A small sound classifier, trained from scratch.
Model: mfcc input, arch transformer, norm layernorm, activation relu, layers 12, width 320.
Training: 2800 steps, batches of 64, held-out accuracy 73%.
Data: trained on single notes of musical instruments (NSynth), 184686 training examples, 1.0 epochs.
Rows from block 8 of a small sound classifier, named by matrix and row number. Rows with one number belong to one neuron. Each number is 128 + 24 x the weight over its row's rms, rounded and kept within 0 to 255. All counts start at 0. Numbers have three digits each.
After each neuron's rows are labels from the 100 clips, of 14976, where the neuron reaches its highest value: "loudest" is the band of the loudest frequency at the time of the peak; "top examples" is what is common among them. Only what is clearly more common there than usual is listed. The data: single notes of musical instruments (NSynth). In brackets: how many of the 100.
# fc1: MLP up (model.blocks.8.mlp.fc1.weight, 1920x320), inputs 0-79
# fc2: MLP down (model.blocks.8.mlp.fc2.weight, 320x1920, transposed), outputs 0-79

fc1.116:130183115144128150146124142130128137122111097161142146130138073125109097116128121139141116114159113140139136111126095122110086124123104096157136179124135113121132179097138103104107072145157156129105120155112142180139116099167121069134084077
fc2.116:157147102173137109147163167084103072144109154087106090152131102127107103143116143085144160159094099088091162143143101124164104121112121128175119149109116152147142123116165129132118146110103109124102113115163140135129134146117115136165108121
loudest: 2000 to 4000 Hz (62)
top examples: octave 7 (73); pitch class A# (72); note: A#7 (72); note: C5 (26)

fc1.315:119119141066107079154125166117149137132145136146099163100092123143121159133102130092121167143099149088105121162125127147122103113152152152164162185156140077070112131154141134107086103134131093139118155182079117134145134141091142136128082164
fc2.315:101142114160136100125150129086128121139084124113099114162179129143149113117136102124151137114148106134100133155113151119130135129114173144130112089148122133102184104188145134115153146146157138127123136119103144150120123157126072147174133143
loudest: 4000 to 8000 Hz (44); 1000 to 2000 Hz (42)
top examples: octave 7 (48); octave 6 (47); pitch class B (45); note: B7 (45)

fc1.431:105113111125153151127165117165136141161142111124154140118149171147172123123114145104119142154151136135129090142070131119107067132151114157155159143112103139117083111145124118067108153100099125119122151166127128141153138110089140131139135088
fc2.431:125129122143116152129113143098161111166106110078082139140148166134123116154130118109140123157084109115120118149096133133126104132118125160118146108121120137106144170113174145122148111113133137138169119126118132129139133093104142141091095105
loudest: 1000 to 2000 Hz (44); 250 to 500 Hz (36)
top examples: pitch class E (50); pitch class D (50); note: D6 (49); note: E4 (49)

fc1.0:123136155110117148135136105165121066123081117121084139084161130162090168118139126111120083107154140147132125179132166136100151101125161117137116098086124134095140078085127086129148153140122077157132124098128110088121108185160138109150113114
fc2.0:070107141172118139137105165094115112155096109088131129131102148132132135120130106108159162127147087110104118161117148109119145119116130140127108105155103096151147106161120115105161114118140125129131094125154133141142153155108102144113105109
loudest: 2000 to 4000 Hz (52)
top examples: octave 7 (60); pitch class E (60); note: E7 (60)

fc1.660:118143107104118121126122119134135122116126122109133150140117101134087109095106142098145162124111118144148133150125122120115145148128144143085164143127087135174114127153111125125130080110160175126114107161049131142123143086154143159154171152
fc2.660:065083106123145084137135128128146131126143085155101130147139140139135150177119084120128116117142148135093110146144151140106121133151134118135129119145123135097173146173143150141134106115089124115116123131121159146082162130084116153122133170
loudest: 2000 to 4000 Hz (68)
top examples: pitch class A (86); octave 7 (79); note: A7 (78)

fc1.487:165115134112130115152115132124093115164155161127142170121110111101158146119175117130142122136098099107115110115124105129130153158168092135147090099135146118116141172099102157155154149093152137099087140109133145135126112163100162114117144155
fc2.487:145129154164153118104124137084118103109101161134161133136143094166144118097155086104156161165153118131125134176164128129098112160091175160110094120105101102090103136113150114086107120135116155122109109130108164157141162149091125146157113154
loudest: 1000 to 2000 Hz (70)
top examples: pitch class F# (80); octave 6 (80); note: F#6 (76)

fc1.759:144146083154130133124105137135176112127127121160107105160145104165116171106127161121108114130112140130110156123141160086086130126125095114134100142101132113107121107117106117151148148176160090200106150150111095146168115131075130118121103108
fc2.759:130093122132125151128131114140095134118108100118148140149101149125150135127152111088161135090121119119119143127104142093102136116143100148176118153111166127097146125176185155103154118126174112151149112153128173131092135109103124134154104163
loudest: 2000 to 4000 Hz (55)
top examples: octave 7 (61); pitch class F# (60); note: F#7 (60); note: B6 (38)

fc1.282:128158139113103135139123152134123094131126139146127136147152138142150144127089098128141107153139168107156097080084126134158143136110122166096120113136112156149098143161158087132111112124122137115109139139163143140188158149111134131158139101
fc2.282:106142142157154157109103098096126089126170131110158112113156149140106128138148173100137141113136124148169147161166136098096138120128154160167100091095082150125160140159179107125162160127100112115113155095122074119107137118090132127162092146
loudest: 250 to 500 Hz (34)
top examples: octave 4 (92); source: acoustic (74); pitch class D (68); note: D4 (62)

fc1.512:120114129113111103104122141146138134122161155153157120081170129138150112128108084134148127163093142109146135166111147145063146088133135147129130139148118142110086126143121123147171087106119107157128175103118159134141121112132117162138151126
fc2.512:141146114143134108137151101092110135120110123098127121120160090130133129172135117106177114170143136077148125134081109106094088140153124143118155154159160143125124135130125108115158132126080142137139164120141108120143148123094105127134077137
loudest: 500 to 1000 Hz (86)
top examples: pitch class B (100); octave 5 (99); note: B5 (99); acoustic (60)

fc1.344:136146143130102125146154133128114094141092118109187132095095114129108116167181099119140124154141114143104148134139097168120114065159129141146115125107130136109107126108103116105139145092087144098140157123125145099104128121146121136101123163
fc2.344:105098130182136137082130158087132130135114105148124110081157131101143107119103072114154141135100107137138072125122102090112083160139100133122142117097102130131169135159123147133159142144097141121143111158129131138165146141123133115127103116
loudest: 500 to 1000 Hz (36); 250 to 500 Hz (34)
top examples: acoustic (95); string (39); note: G#4 (29); pitch class: G# (29)

fc1.74:137120177128140136147129108133105115118177136152108138127102115105106161150114162103108089103147115115117120164095111110139134109074136176159126124142116116118151135154133147127127112111136127104084103143095139064130136141177128130093109138
fc2.74:102101116171123105093157125114128166124119126093150063138149110114130102128177076123151146127116144094109159138145140119113133132116106151129100164096156089115137120153156135115161128138120136104181144083139146110113126114099104138129139149
loudest: 1000 to 2000 Hz (71)
top examples: octave 6 (75); pitch class F (72); note: F6 (71); pitch class G (28)

fc1.652:113160125138141108125132108122157168115134175127148135155085114106084172118096098162116140116140157141166183088091138139133161164155104131122119131132118103112114148090111098145097116147130141085111129127114113174155106109080177104136124159
fc2.652:085122108169154119133172112152137107133089099107158099167106170113107111161088089097175099180108111138099121146114144143112115119105144140159137146112146109114164109141127120136161159116144121163128176128161135131109099138125148112101097145
loudest: 2000 to 4000 Hz (50)
top examples: pitch class A (58); octave 7 (57); note: A7 (57); pitch class: C# (42)

fc1.81:164154161132128168165100136144091142104109119146153146138128169156110105139165132169107142092102136124156135090145098083176143100131110160118093111160128145122134134142123119145129097103166140114145132165166136154128111111136121164141110082
fc2.81:128123161127108152106137161107121134172118119124141108140144096143116101124121160117110166147136136097097090139125111146101079132153161134097139130121128104105143148116154143119174148120129134135150106109165144122091149151137127138147145071
loudest: 2000 to 4000 Hz (54); 1000 to 2000 Hz (36)
top examples: octave 7 (56); pitch class A# (54); note: A#7 (54); pitch class: D (42)

fc1.342:147154077154169108091132146133107140100146106131119129150123098138122110145139124149121089095128146115155149102133163157098138134139149095119142110137107116083150127136120134127092135141083152128130158138117152088129092124146107127118122168
fc2.342:115112132120154145088118114133118112087106117132141116144167105121156140152105099083127145131099086132150148130143079129144140123154167132169100090143143084119114106153166140147207129139088160151142104091162081102166164123089137145094126133
loudest: 500 to 1000 Hz (68)
top examples: pitch class E (99); octave 5 (99); note: E5 (98); acoustic (66)

fc1.16:118145166125128164112112119105176128177141140154139147130147123101153134143119175145121138138120151151172124084131114139131134127130128147155116132146119152159123092128109129134109139147132127128158137107136146109130123125122157142104114130
fc2.16:130138177123111112121129120083124113126116118107115124134161118146122144131153143118142129097138152111113164169158113104131085115089112118148113127127144134101144128158110155106126127149132124114140121113101113128119162127126136129180104174
loudest: 250 to 500 Hz (88)
top examples: pitch class D (99); octave 4 (91); note: D4 (91); electronic (62)

fc1.261:099134164078112127153151124138131118158131175148118136086086144137122145117127137170121115112135166133135158172116118121109131170121135136099118185139139080124130140111124190038105137110120125139111106163185135131152185117116116145129145126
fc2.261:105104135161150103089166138125155105137090131095140083128150151159162128175139120096163132156105104121098149129118068106113123153159118160163123138117111076153141133185168158095153149110192116108150147109152120121131125092089107116133099155
loudest: 1000 to 2000 Hz (92)
top examples: pitch class F# (92); octave 6 (91); note: F#6 (89)

fc1.324:113148105134148130130142111078092152141128116130108117147098132146115109110093139124134103139157119119103104129144103161083110160143067126121106133083151104148121121119134097132128097118113133065118109148088150103143110105131116117124127152
fc2.324:120140131153133117126165122116124044167129155078106101149130124118140105147146111118142123175139167148093143163141108104108101116108137158152111127094109100140136128103150138124127096110135135091128111143122117184170128118115143101099144117
loudest: 250 to 500 Hz (66)
top examples: octave 4 (68); pitch class E (56); note: E4 (55); pitch class: A (43)

fc1.210:109166150146112124157129119149147189127159135110104138156144125085118118189147085128089139110106176118077150174142142129101122082125189122132134119160132141136105123173105120137107114141131145081149152130084172085108108074122142121088076121
fc2.210:130104111149152127086131145108148081112110129108118097137153112159148111104135134117182157137129102152162094134113095097130141158114120141116097138114093116093148132155152180118175123127141105125160117121140097151174145161154117122159128126
loudest: 4000 to 8000 Hz (38)
top examples: pitch class C (50); octave 8 (37); note: C8 (37); note: G2 (31)

fc1.44:124163097082124155117158126127114175154112105097114127172111120124126140178171146171107124102152090103163181115108164130136125137143152102149096167141140112137166158150135120069127153133122159100096110138156144148138151120117119141156100168
fc2.44:147100127136127140121121150091146087136117119098112093110167140144179101097150132094182140121105154117107138159145095110114113167135091131125135144138105130063134077144135139134163147148166107152154135100149096132148121120124101094118130096
loudest: 1000 to 2000 Hz (53); 250 to 500 Hz (35)
top examples: acoustic (78); pitch class F# (40); note: F#4 (39); note: D6 (35)

fc1.640:115154155094133142120114161137159123114131150138071144130147136144076126129154111146123117161092103135125099132121155112144109111115137166086156093157144141118157143116135097175155123145134109143095119140151120153112127160136152162148101138
fc2.640:141138128129138119079133143085108103148128128123109138187128125135144120124145144059157142176153130115145107131148110159133117157131116133119136097129162107154170117145114149106154182109132128138104122103136133147108132153100120144126051078
loudest: 2000 to 4000 Hz (66)
top examples: pitch class G (84); octave 7 (67); note: G7 (67)

fc1.119:092137147072174158132129117110122081137124137157158167120136122140119092160116139167085120124149100167127101122134115140211105143131116141172144099158154083106151166153141125162119084138125101097137148139112153124090099094119151121130122151
fc2.119:112157145113182141149122149093139089111141169124130098137141126113087110104164126107150117129099103104115125136110142086144107104119161174142095141093153117099118134104149175101175156140102101112154142094116082119124121129123111130109087114
loudest: 2000 to 4000 Hz (53)
top examples: octave 7 (65); pitch class A# (64); synthetic (64); note: A#7 (64)

fc1.130:097126130158105138141132112116131133134104095087104102135126114142090125185142120138077153133145135142139109142142140158102124099167122125149156091118158150137141137120106121084151114129140091168089091133138106154133181117151116138116137093
fc2.130:141103094152136087125146135136111146150128106143111161138130161098112134107179136102117102120102088162096174099156093121141138078162099146139082170124120115140161153136117096128103114105111109093145133110133165130162141123159104125135114121
loudest: 1000 to 2000 Hz (54)
top examples: pitch class D# (61); octave 6 (61); note: D#6 (60); pitch class: C (30)

fc1.440:106122141162091109119141145110130140146112102082131165145119158089095120148144138143118145169134154117098142167111093153139112098123174117161101160129144137119100142135173147111102138150166154138117129099088128114080128141130112185104106134
fc2.440:121132101161161138114127126101136110113132144123114094123174113152170111125149134102182143127121128144139095141124129092118133137115141154107104114111101101095170123165115162135153125116113110121171109106140117145162152129149124105144100107
loudest: 4000 to 8000 Hz (47)
top examples: pitch class C (49); octave 8 (48); note: C8 (48); pitch class: G# (36)

fc1.662:079131159106151142154151160152169140112106173132086126137142137107109129163133119141126145182122187121092126129135138128124133121123102116141132141131104151141110134147098130126117141159154111141130098128137089113099085146080176140173090121
fc2.662:137096149158130107125126152115126101126096118111155132122146114146124132158120075088156147148109119121112155164127163095107146105115148117147116131148124124125149116147151163125171138141134172133085139074129101137129129106131108132102153115
loudest: 250 to 500 Hz (79)
top examples: pitch class D# (85); octave 4 (85); note: D#4 (83); source: electronic (65)

fc1.556:139123133095110140111171097093172137132121117116120126146120099130088139138158170096117145113142105135153144143095108125151114102083161142165146153157128166158138118142135102103150120100137102104137114142119150117206132153150134119146071120
fc2.556:119161107116084109098153132144117118161097148106129136095174145132154152113145123120138098125121143102155143155133115130086096143147153119090143140153115139101135150171140108103134127117156150114126157131129141141126125156115117145118135116
loudest: 1000 to 2000 Hz (33)
top examples: octave 2 (60); pitch class D# (37); note: D#6 (30); note: F2 (29)

fc1.213:103147104114070102106119138107106144080182137155142131120133132121146113123152095155115142119122145185101123155117128146097132116116108069127078179098110108125138123098150139129119138103178116118124163136140162126106091140176087110151158123
fc2.213:124136100183143122109151127107133090139097134097114131163190094106151099146121155107151133135163103104161077154097158084140128115131148154085124139157137119118142117178096151105137105104122104149139102117133117154151121160098146122134090097
loudest: 2000 to 4000 Hz (25)
top examples: source: electronic (93); organ (70); pitch class C (66); note: C3 (29)

fc1.579:130125162100169103144112123127123122159145131104117145174116076129118121108118146095112096117143134136167136151109115127131097117068129128177110124165144115102158081147156107088119146166108129134092110131106125113128147146134156139154146129
fc2.579:145133100157107129115129121137132144105156141141099147091137092105142133166139159148154130102128143120133132177152134103138133134124103129152108150100126088085137141148133159144139137120121167132133110098137087106130099102096105112119095114
loudest: 500 to 1000 Hz (59); 1000 to 2000 Hz (38)
top examples: pitch class D (99); octave 5 (95); note: D5 (94)

fc1.241:126146138126190124141099128153155136126113114114152132127112110122082108161104128164163141154117102119130085158092169170104094095100128140130163138058150145137068146166093155134120139135120118148112130117108108110107127153133187161172154117
fc2.241:112090136189111137123126137109115092125128104111142122153163162109137102149120136115155141164166114136128089126138086106148136114132145143128102081113120102154183120177098114128148149118130118113140138127158114153148130180137105152142110076
loudest: 500 to 1000 Hz (82)
top examples: pitch class G (97); octave 5 (90); note: G5 (89)

fc1.292:093138174077138120121108140144146141120141154182124143109158130104128114136093110167132136146081130130178116122147166125151121147113171103087105090147156139134093134118108162175137111135129162116129162075142165155096111149136103174093136144
fc2.292:127125129128129080093138133111139105158132134106102129119101106176126139122164109137128100120166139128092151131130137122142163119111151115145157126143118112161149134105128100129097132140126109129163138131107143161138085132140133147076087136
loudest: 2000 to 4000 Hz (67)
top examples: pitch class G (85); octave 7 (78); note: G7 (78)

fc1.559:105145116154128151139141119143112160107154159087110152108090078131124144150173144142131120110149141102142149171103155138139070065152141175155111138097156114138128133093095156113096106144175145100085120105095168094126094106123149135104157124
fc2.559:114117122146124156112124119093118076153129101132116137159181146124158110131114153099179152111126117128126103108150116091120168153127111162117114108138134136112129128167144130124157129126114126105168119103142082144161113124144105123122084126
loudest: 2000 to 4000 Hz (27)
top examples: electronic (72); pitch class G (35); octave 2 (35)

fc1.66:123116117084117128122128130170135113089162146134111130148180165097111099142132170101135116090131088152167093151147135119114149088155103128087140145172110125128174134104158114163123078109131103149107143156158163105157149134089117158144173144
fc2.66:101120150117107129114112120115113096131120088091154078098142127142148124141090139146175139188163154107123144107134103114062136126124118175145134108133080120152114149107142107113183162123123127149135117176136083144150129103123147137147062102
loudest: 500 to 1000 Hz (62)
top examples: octave 5 (99); pitch class B (82); note: B5 (81); organ (40)

fc1.474:130102121123102096159131148169115116125126129102132121122157168137129142137092150132095136141128165127151167107122141141153116097143145129093154124105115137125121165163113095146100115098163099151143141150114099146134163101110159099166115170
fc2.474:053143144116142121107143098089097117131090102124121133103154161137142147155099129107171119153127098106175124126099106124142133102137157149159133111150086136110181123133144130098132159122137093104135107091133132138150125094122127180137088100
loudest: 2000 to 4000 Hz (49)
top examples: pitch class A (53); octave 7 (52); note: A7 (52); pitch class: F (47)

fc1.181:143129085160103114139125120151104117148156067095118125111115102170094129136121126102131097138143182107110096175127144104140130102155136144118135124111067157123119089082112111139154151102107160152123117150134160122122104136146129136141135124
fc2.181:103132117146089113133141166128146080122104105111132091113106119111127104158153117126161146115119134120098174154115103132155114131152162135151114084119122096131153102127170131121091154105104164138155140141133132114125158100166126120092114113
loudest: 2000 to 4000 Hz (43)
top examples: octave 7 (69); pitch class E (55); note: E7 (55); note: A#6 (30)

fc1.356:148145114137123134138101169131130140155156125126150143151160152150139134130099104111133096177130155161092159130111141161088145109180127152147101170119151105116123121113150135136103126132174132116082150137085101099085155108111129141106120112
fc2.356:079148119122113145138124131129101070155103149101159095116157136134141151120142096121149159156141146131141115139090152119116089116120086175140126129141081103139113075154137161111153107114116113147145106123160127116189176107125124101145099136
loudest: 4000 to 8000 Hz (42)
top examples: pitch class A (52); note: A2 (52); pitch class: C (46); octave 8 (45)

fc1.316:173143145120097123139149145105118135126109140120085117138110127144133168115097131130113095143098170108140104131116124122100094144148094114130157126106142144078090100140089128169177111186146086107128107134127083128153103145122154072119120166
fc2.316:142113122129119137120094139105127132090094127127135140133088122106142144144144128085136156175151148107123210159113117096107140118107134128135119113130134127130149108107109125098175125102133146152150119110169149118147107139132078109138116121
loudest: 2000 to 4000 Hz (67)
top examples: octave 7 (88); pitch class C# (83); note: C#7 (78)

fc1.23:097124122120122097127076147132105148124139131110115109109116174105107109118128160168116114124090165092146161091157131141130101178087156111107149120143145109151127164112132144162133129059133117091104113173115145121117159170101121108109148135
fc2.23:139143136148104115103122139139110096172137115151126125108116111111148110140121102093158134131162138102155113191090111125161149103159155162124105119132138128137125149153154138094144165092117114119128165126087114165153175143115086164138113135
loudest: 1000 to 2000 Hz (67)
top examples: octave 6 (82); pitch class F (78); note: F6 (77)

fc1.403:135123191102122136128093110142126130114121119149113107147144119095086131144103143163128152177156157164085131115101139147087068138095121110100151143115136126092133141117082130125157153083141106166117152126130117101091132138145127121141159115
fc2.403:106112168173091119132166118096132136150103116131130132119152124107115126159130128094107120137125110178091118170122104153108104102119125155152139159130128122130155125120101145073171126107136162094157113153112142103158144119131111166123108141
loudest: 2000 to 4000 Hz (61); 500 to 1000 Hz (29)
top examples: octave 7 (56); pitch class C (56); note: C7 (55); note: F5 (43)

fc1.125:131141154147142143136101145095095131170143086127105142173139124154122140077123171089099113128120145144125125118168150121117118134134118170119137130158155154124136155105107125164106069162167100152089126126131183141136099153122094148096161161
fc2.125:102135147151118142105177137094129109152114135081110143176152136124135130160138125101127123130154157125128158162128102115138078093114143172151176146108118122139117147146138159085133130148178140099120108147135110110115109116110142151115079161
loudest: 2000 to 4000 Hz (90)
top examples: octave 7 (96); pitch class G (86); note: G7 (82)

fc1.366:140073106110119102114136129145145129105144125146108121093139153157146131118125131103161113179141151109130092124098114092088117164135081106148167130147108152100115124155101121123148080125118082123139135127129116120108113094140115123087133152
fc2.366:100120123149098132140154149106091141127102105117156130152132106141114151188170101142189136157116145121122166172096144099079141105100133143140133104156147101117143132145110107103148106145129156136108140155130125148112120104088104117112073174
loudest: 500 to 1000 Hz (73)
top examples: pitch class B (93); octave 5 (91); note: B5 (91)

fc1.545:132154134095156092123171115162097092135155125097106119107093150130110146137158152171154120089132122137139107135139132105123115189175092150133144143158092104166172096150161103090108117120101128136102139151150129123110160133107134132113102173
fc2.545:117105153138064114138108103093146106139100126121145130156098092107106108166146129121140156135143120097117148135149113079092068120130141168094102160128114122165174093162133132098158113136199126124141148118153099131121135114118078121098124131
loudest: 1000 to 2000 Hz (70)
top examples: octave 6 (62); pitch class D# (60); note: D#6 (60); note: F#5 (35)

fc1.522:096133159084135088169136102161119128136130115091097129115123128159092157150131108112081137124145146113161107096147143155110150142168115088092148122166111104129106133126076115150109093104158133142124141122113126114135115133073120187107138185
fc2.522:117164093133111143112134131089139116088110115118113106137129106097110129164137091093139114127137127084117171149122138118178135105092124120139117126142117106097109182166123137079129147119135130149144140139087141139116139114089127149142097118
loudest: 2000 to 4000 Hz (72)
top examples: octave 7 (96); pitch class G (86); note: G7 (82)

fc1.602:112178158106109140131143108122119149145117089126101103143193137139188114132123133162117112112134113100144121121083146129120127127124144116130122118117130125144080093165135092079081141118121142147134124168098129109150094145104155098141110116
fc2.602:113130122128099106106112148100154136125116109102125115101132129172146114127117107082137173111149143131151149132089124114137132133127128132103131148105108135111136106202157118161138157144131119136147136120156115144137165122131099139132131117
loudest: 250 to 500 Hz (54)
top examples: acoustic (64); octave 4 (59); pitch class D (33); note: C4 (31)

fc1.281:095156138157150158113124145154096138142142126121117101143120114154107146108100138135071150124157139118135122134145110122072138108118077110114127149125149144142122153144091106164120088149161122129104136146144116140102153156115099120100136170
fc2.281:135143117093125096126134142096138101179107097140130100136100130091088123106172111096167137110137166110109138164131108081154102106142139159168150139152123118091176109135146156116110076140151143147169145164117171116139114132078163138145076108
loudest: 2000 to 4000 Hz (75)
top examples: octave 7 (87); pitch class G# (86); note: G#7 (85)

fc1.188:178164126090142141112112122085106122083144126134126152138122115153125112175159117149154125066165118131116142182108132173112085131082121107131114154124128120133137138171127124100135139140110173140102165097112128118105143123131129137179130115
fc2.188:098163096122102143127137107104100115121091109083107098153103125127107126103125109096162133148111144117143140108163119100124128103129156094147142080140097108085119112150175131107156146156130145129134121111079101156127135147136103075122093133
loudest: 2000 to 4000 Hz (80)
top examples: pitch class D# (96); octave 7 (93); note: D#7 (91)

fc1.619:137120097111136133097116131174131129155158081149122121128167113120139119192151149146099098135138118143171121137093080157088136145096131143117156132120102146110118170166124133149131103127142141127130169098115125131119136070119076124130116095
fc2.619:124158145146150125136134118096085104127120149112162134144178080139140092113164095085134125167114153120097134099136110115086106135152111141143142124130160112101154094163143132075154143108130122146165110137146099145124096149135129132168079146
loudest: 1000 to 2000 Hz (59)
top examples: pitch class D (68); octave 6 (67); note: D6 (65); pitch class: B (27)

fc1.340:163121137090143169142119102095124107112139139154145133170128120074119097120133156124113109124142126169102122130107146141132139151123100145141098142122116091175138089195104152089112123163152134150120104116129120078108113093142122114109154106
fc2.340:119121139162098128114146111086130135118113108087133101097132133171137162137140114098171170122140122136108107135108120116124143099124134156182125150169131141110122132184139145117165156110097108106155180138113109072140145098118133133140111184
loudest: 250 to 500 Hz (80)
top examples: pitch class D (96); octave 4 (93); note: D4 (93)

fc1.475:110143126143112087150147152116142129129124099079137139129117144118089136156145123135126158170116175143131144162128138120113142128118152110169122135150115150129132156152143097137104164147127120103125105116100118102049139102131126177105096117
fc2.475:108115110161138136087126133087123107123130140139129115138179096130162120122129138104192149131119107140136092122119109090138115147137142143107097132110117115109163120157133156114163124122127122133162110112148120144184133148145114115145097122
loudest: 250 to 500 Hz (48)
top examples: pitch class D# (58); octave 4 (58); note: D#4 (58); note: F3 (42)

fc1.513:119154098107134134156140079107113147120118139161165148118158124119117127146135121136075114160134132171110140107146120129112094145149152129138095099105132149123152145157139140159126158123098117124135104059123093089133104139124122086108109164
fc2.513:109093172125167128103106151089152113108130149099105140144124105174152102130125098133190124138100126148152134114168090064117153121123107131159139151127110114104128113155109147091162145107138143108176113168134131166136151092115101125120135143
loudest: 4000 to 8000 Hz (29)
top examples: synthetic (61); pitch class E (34); octave 8 (26); note: C8 (26)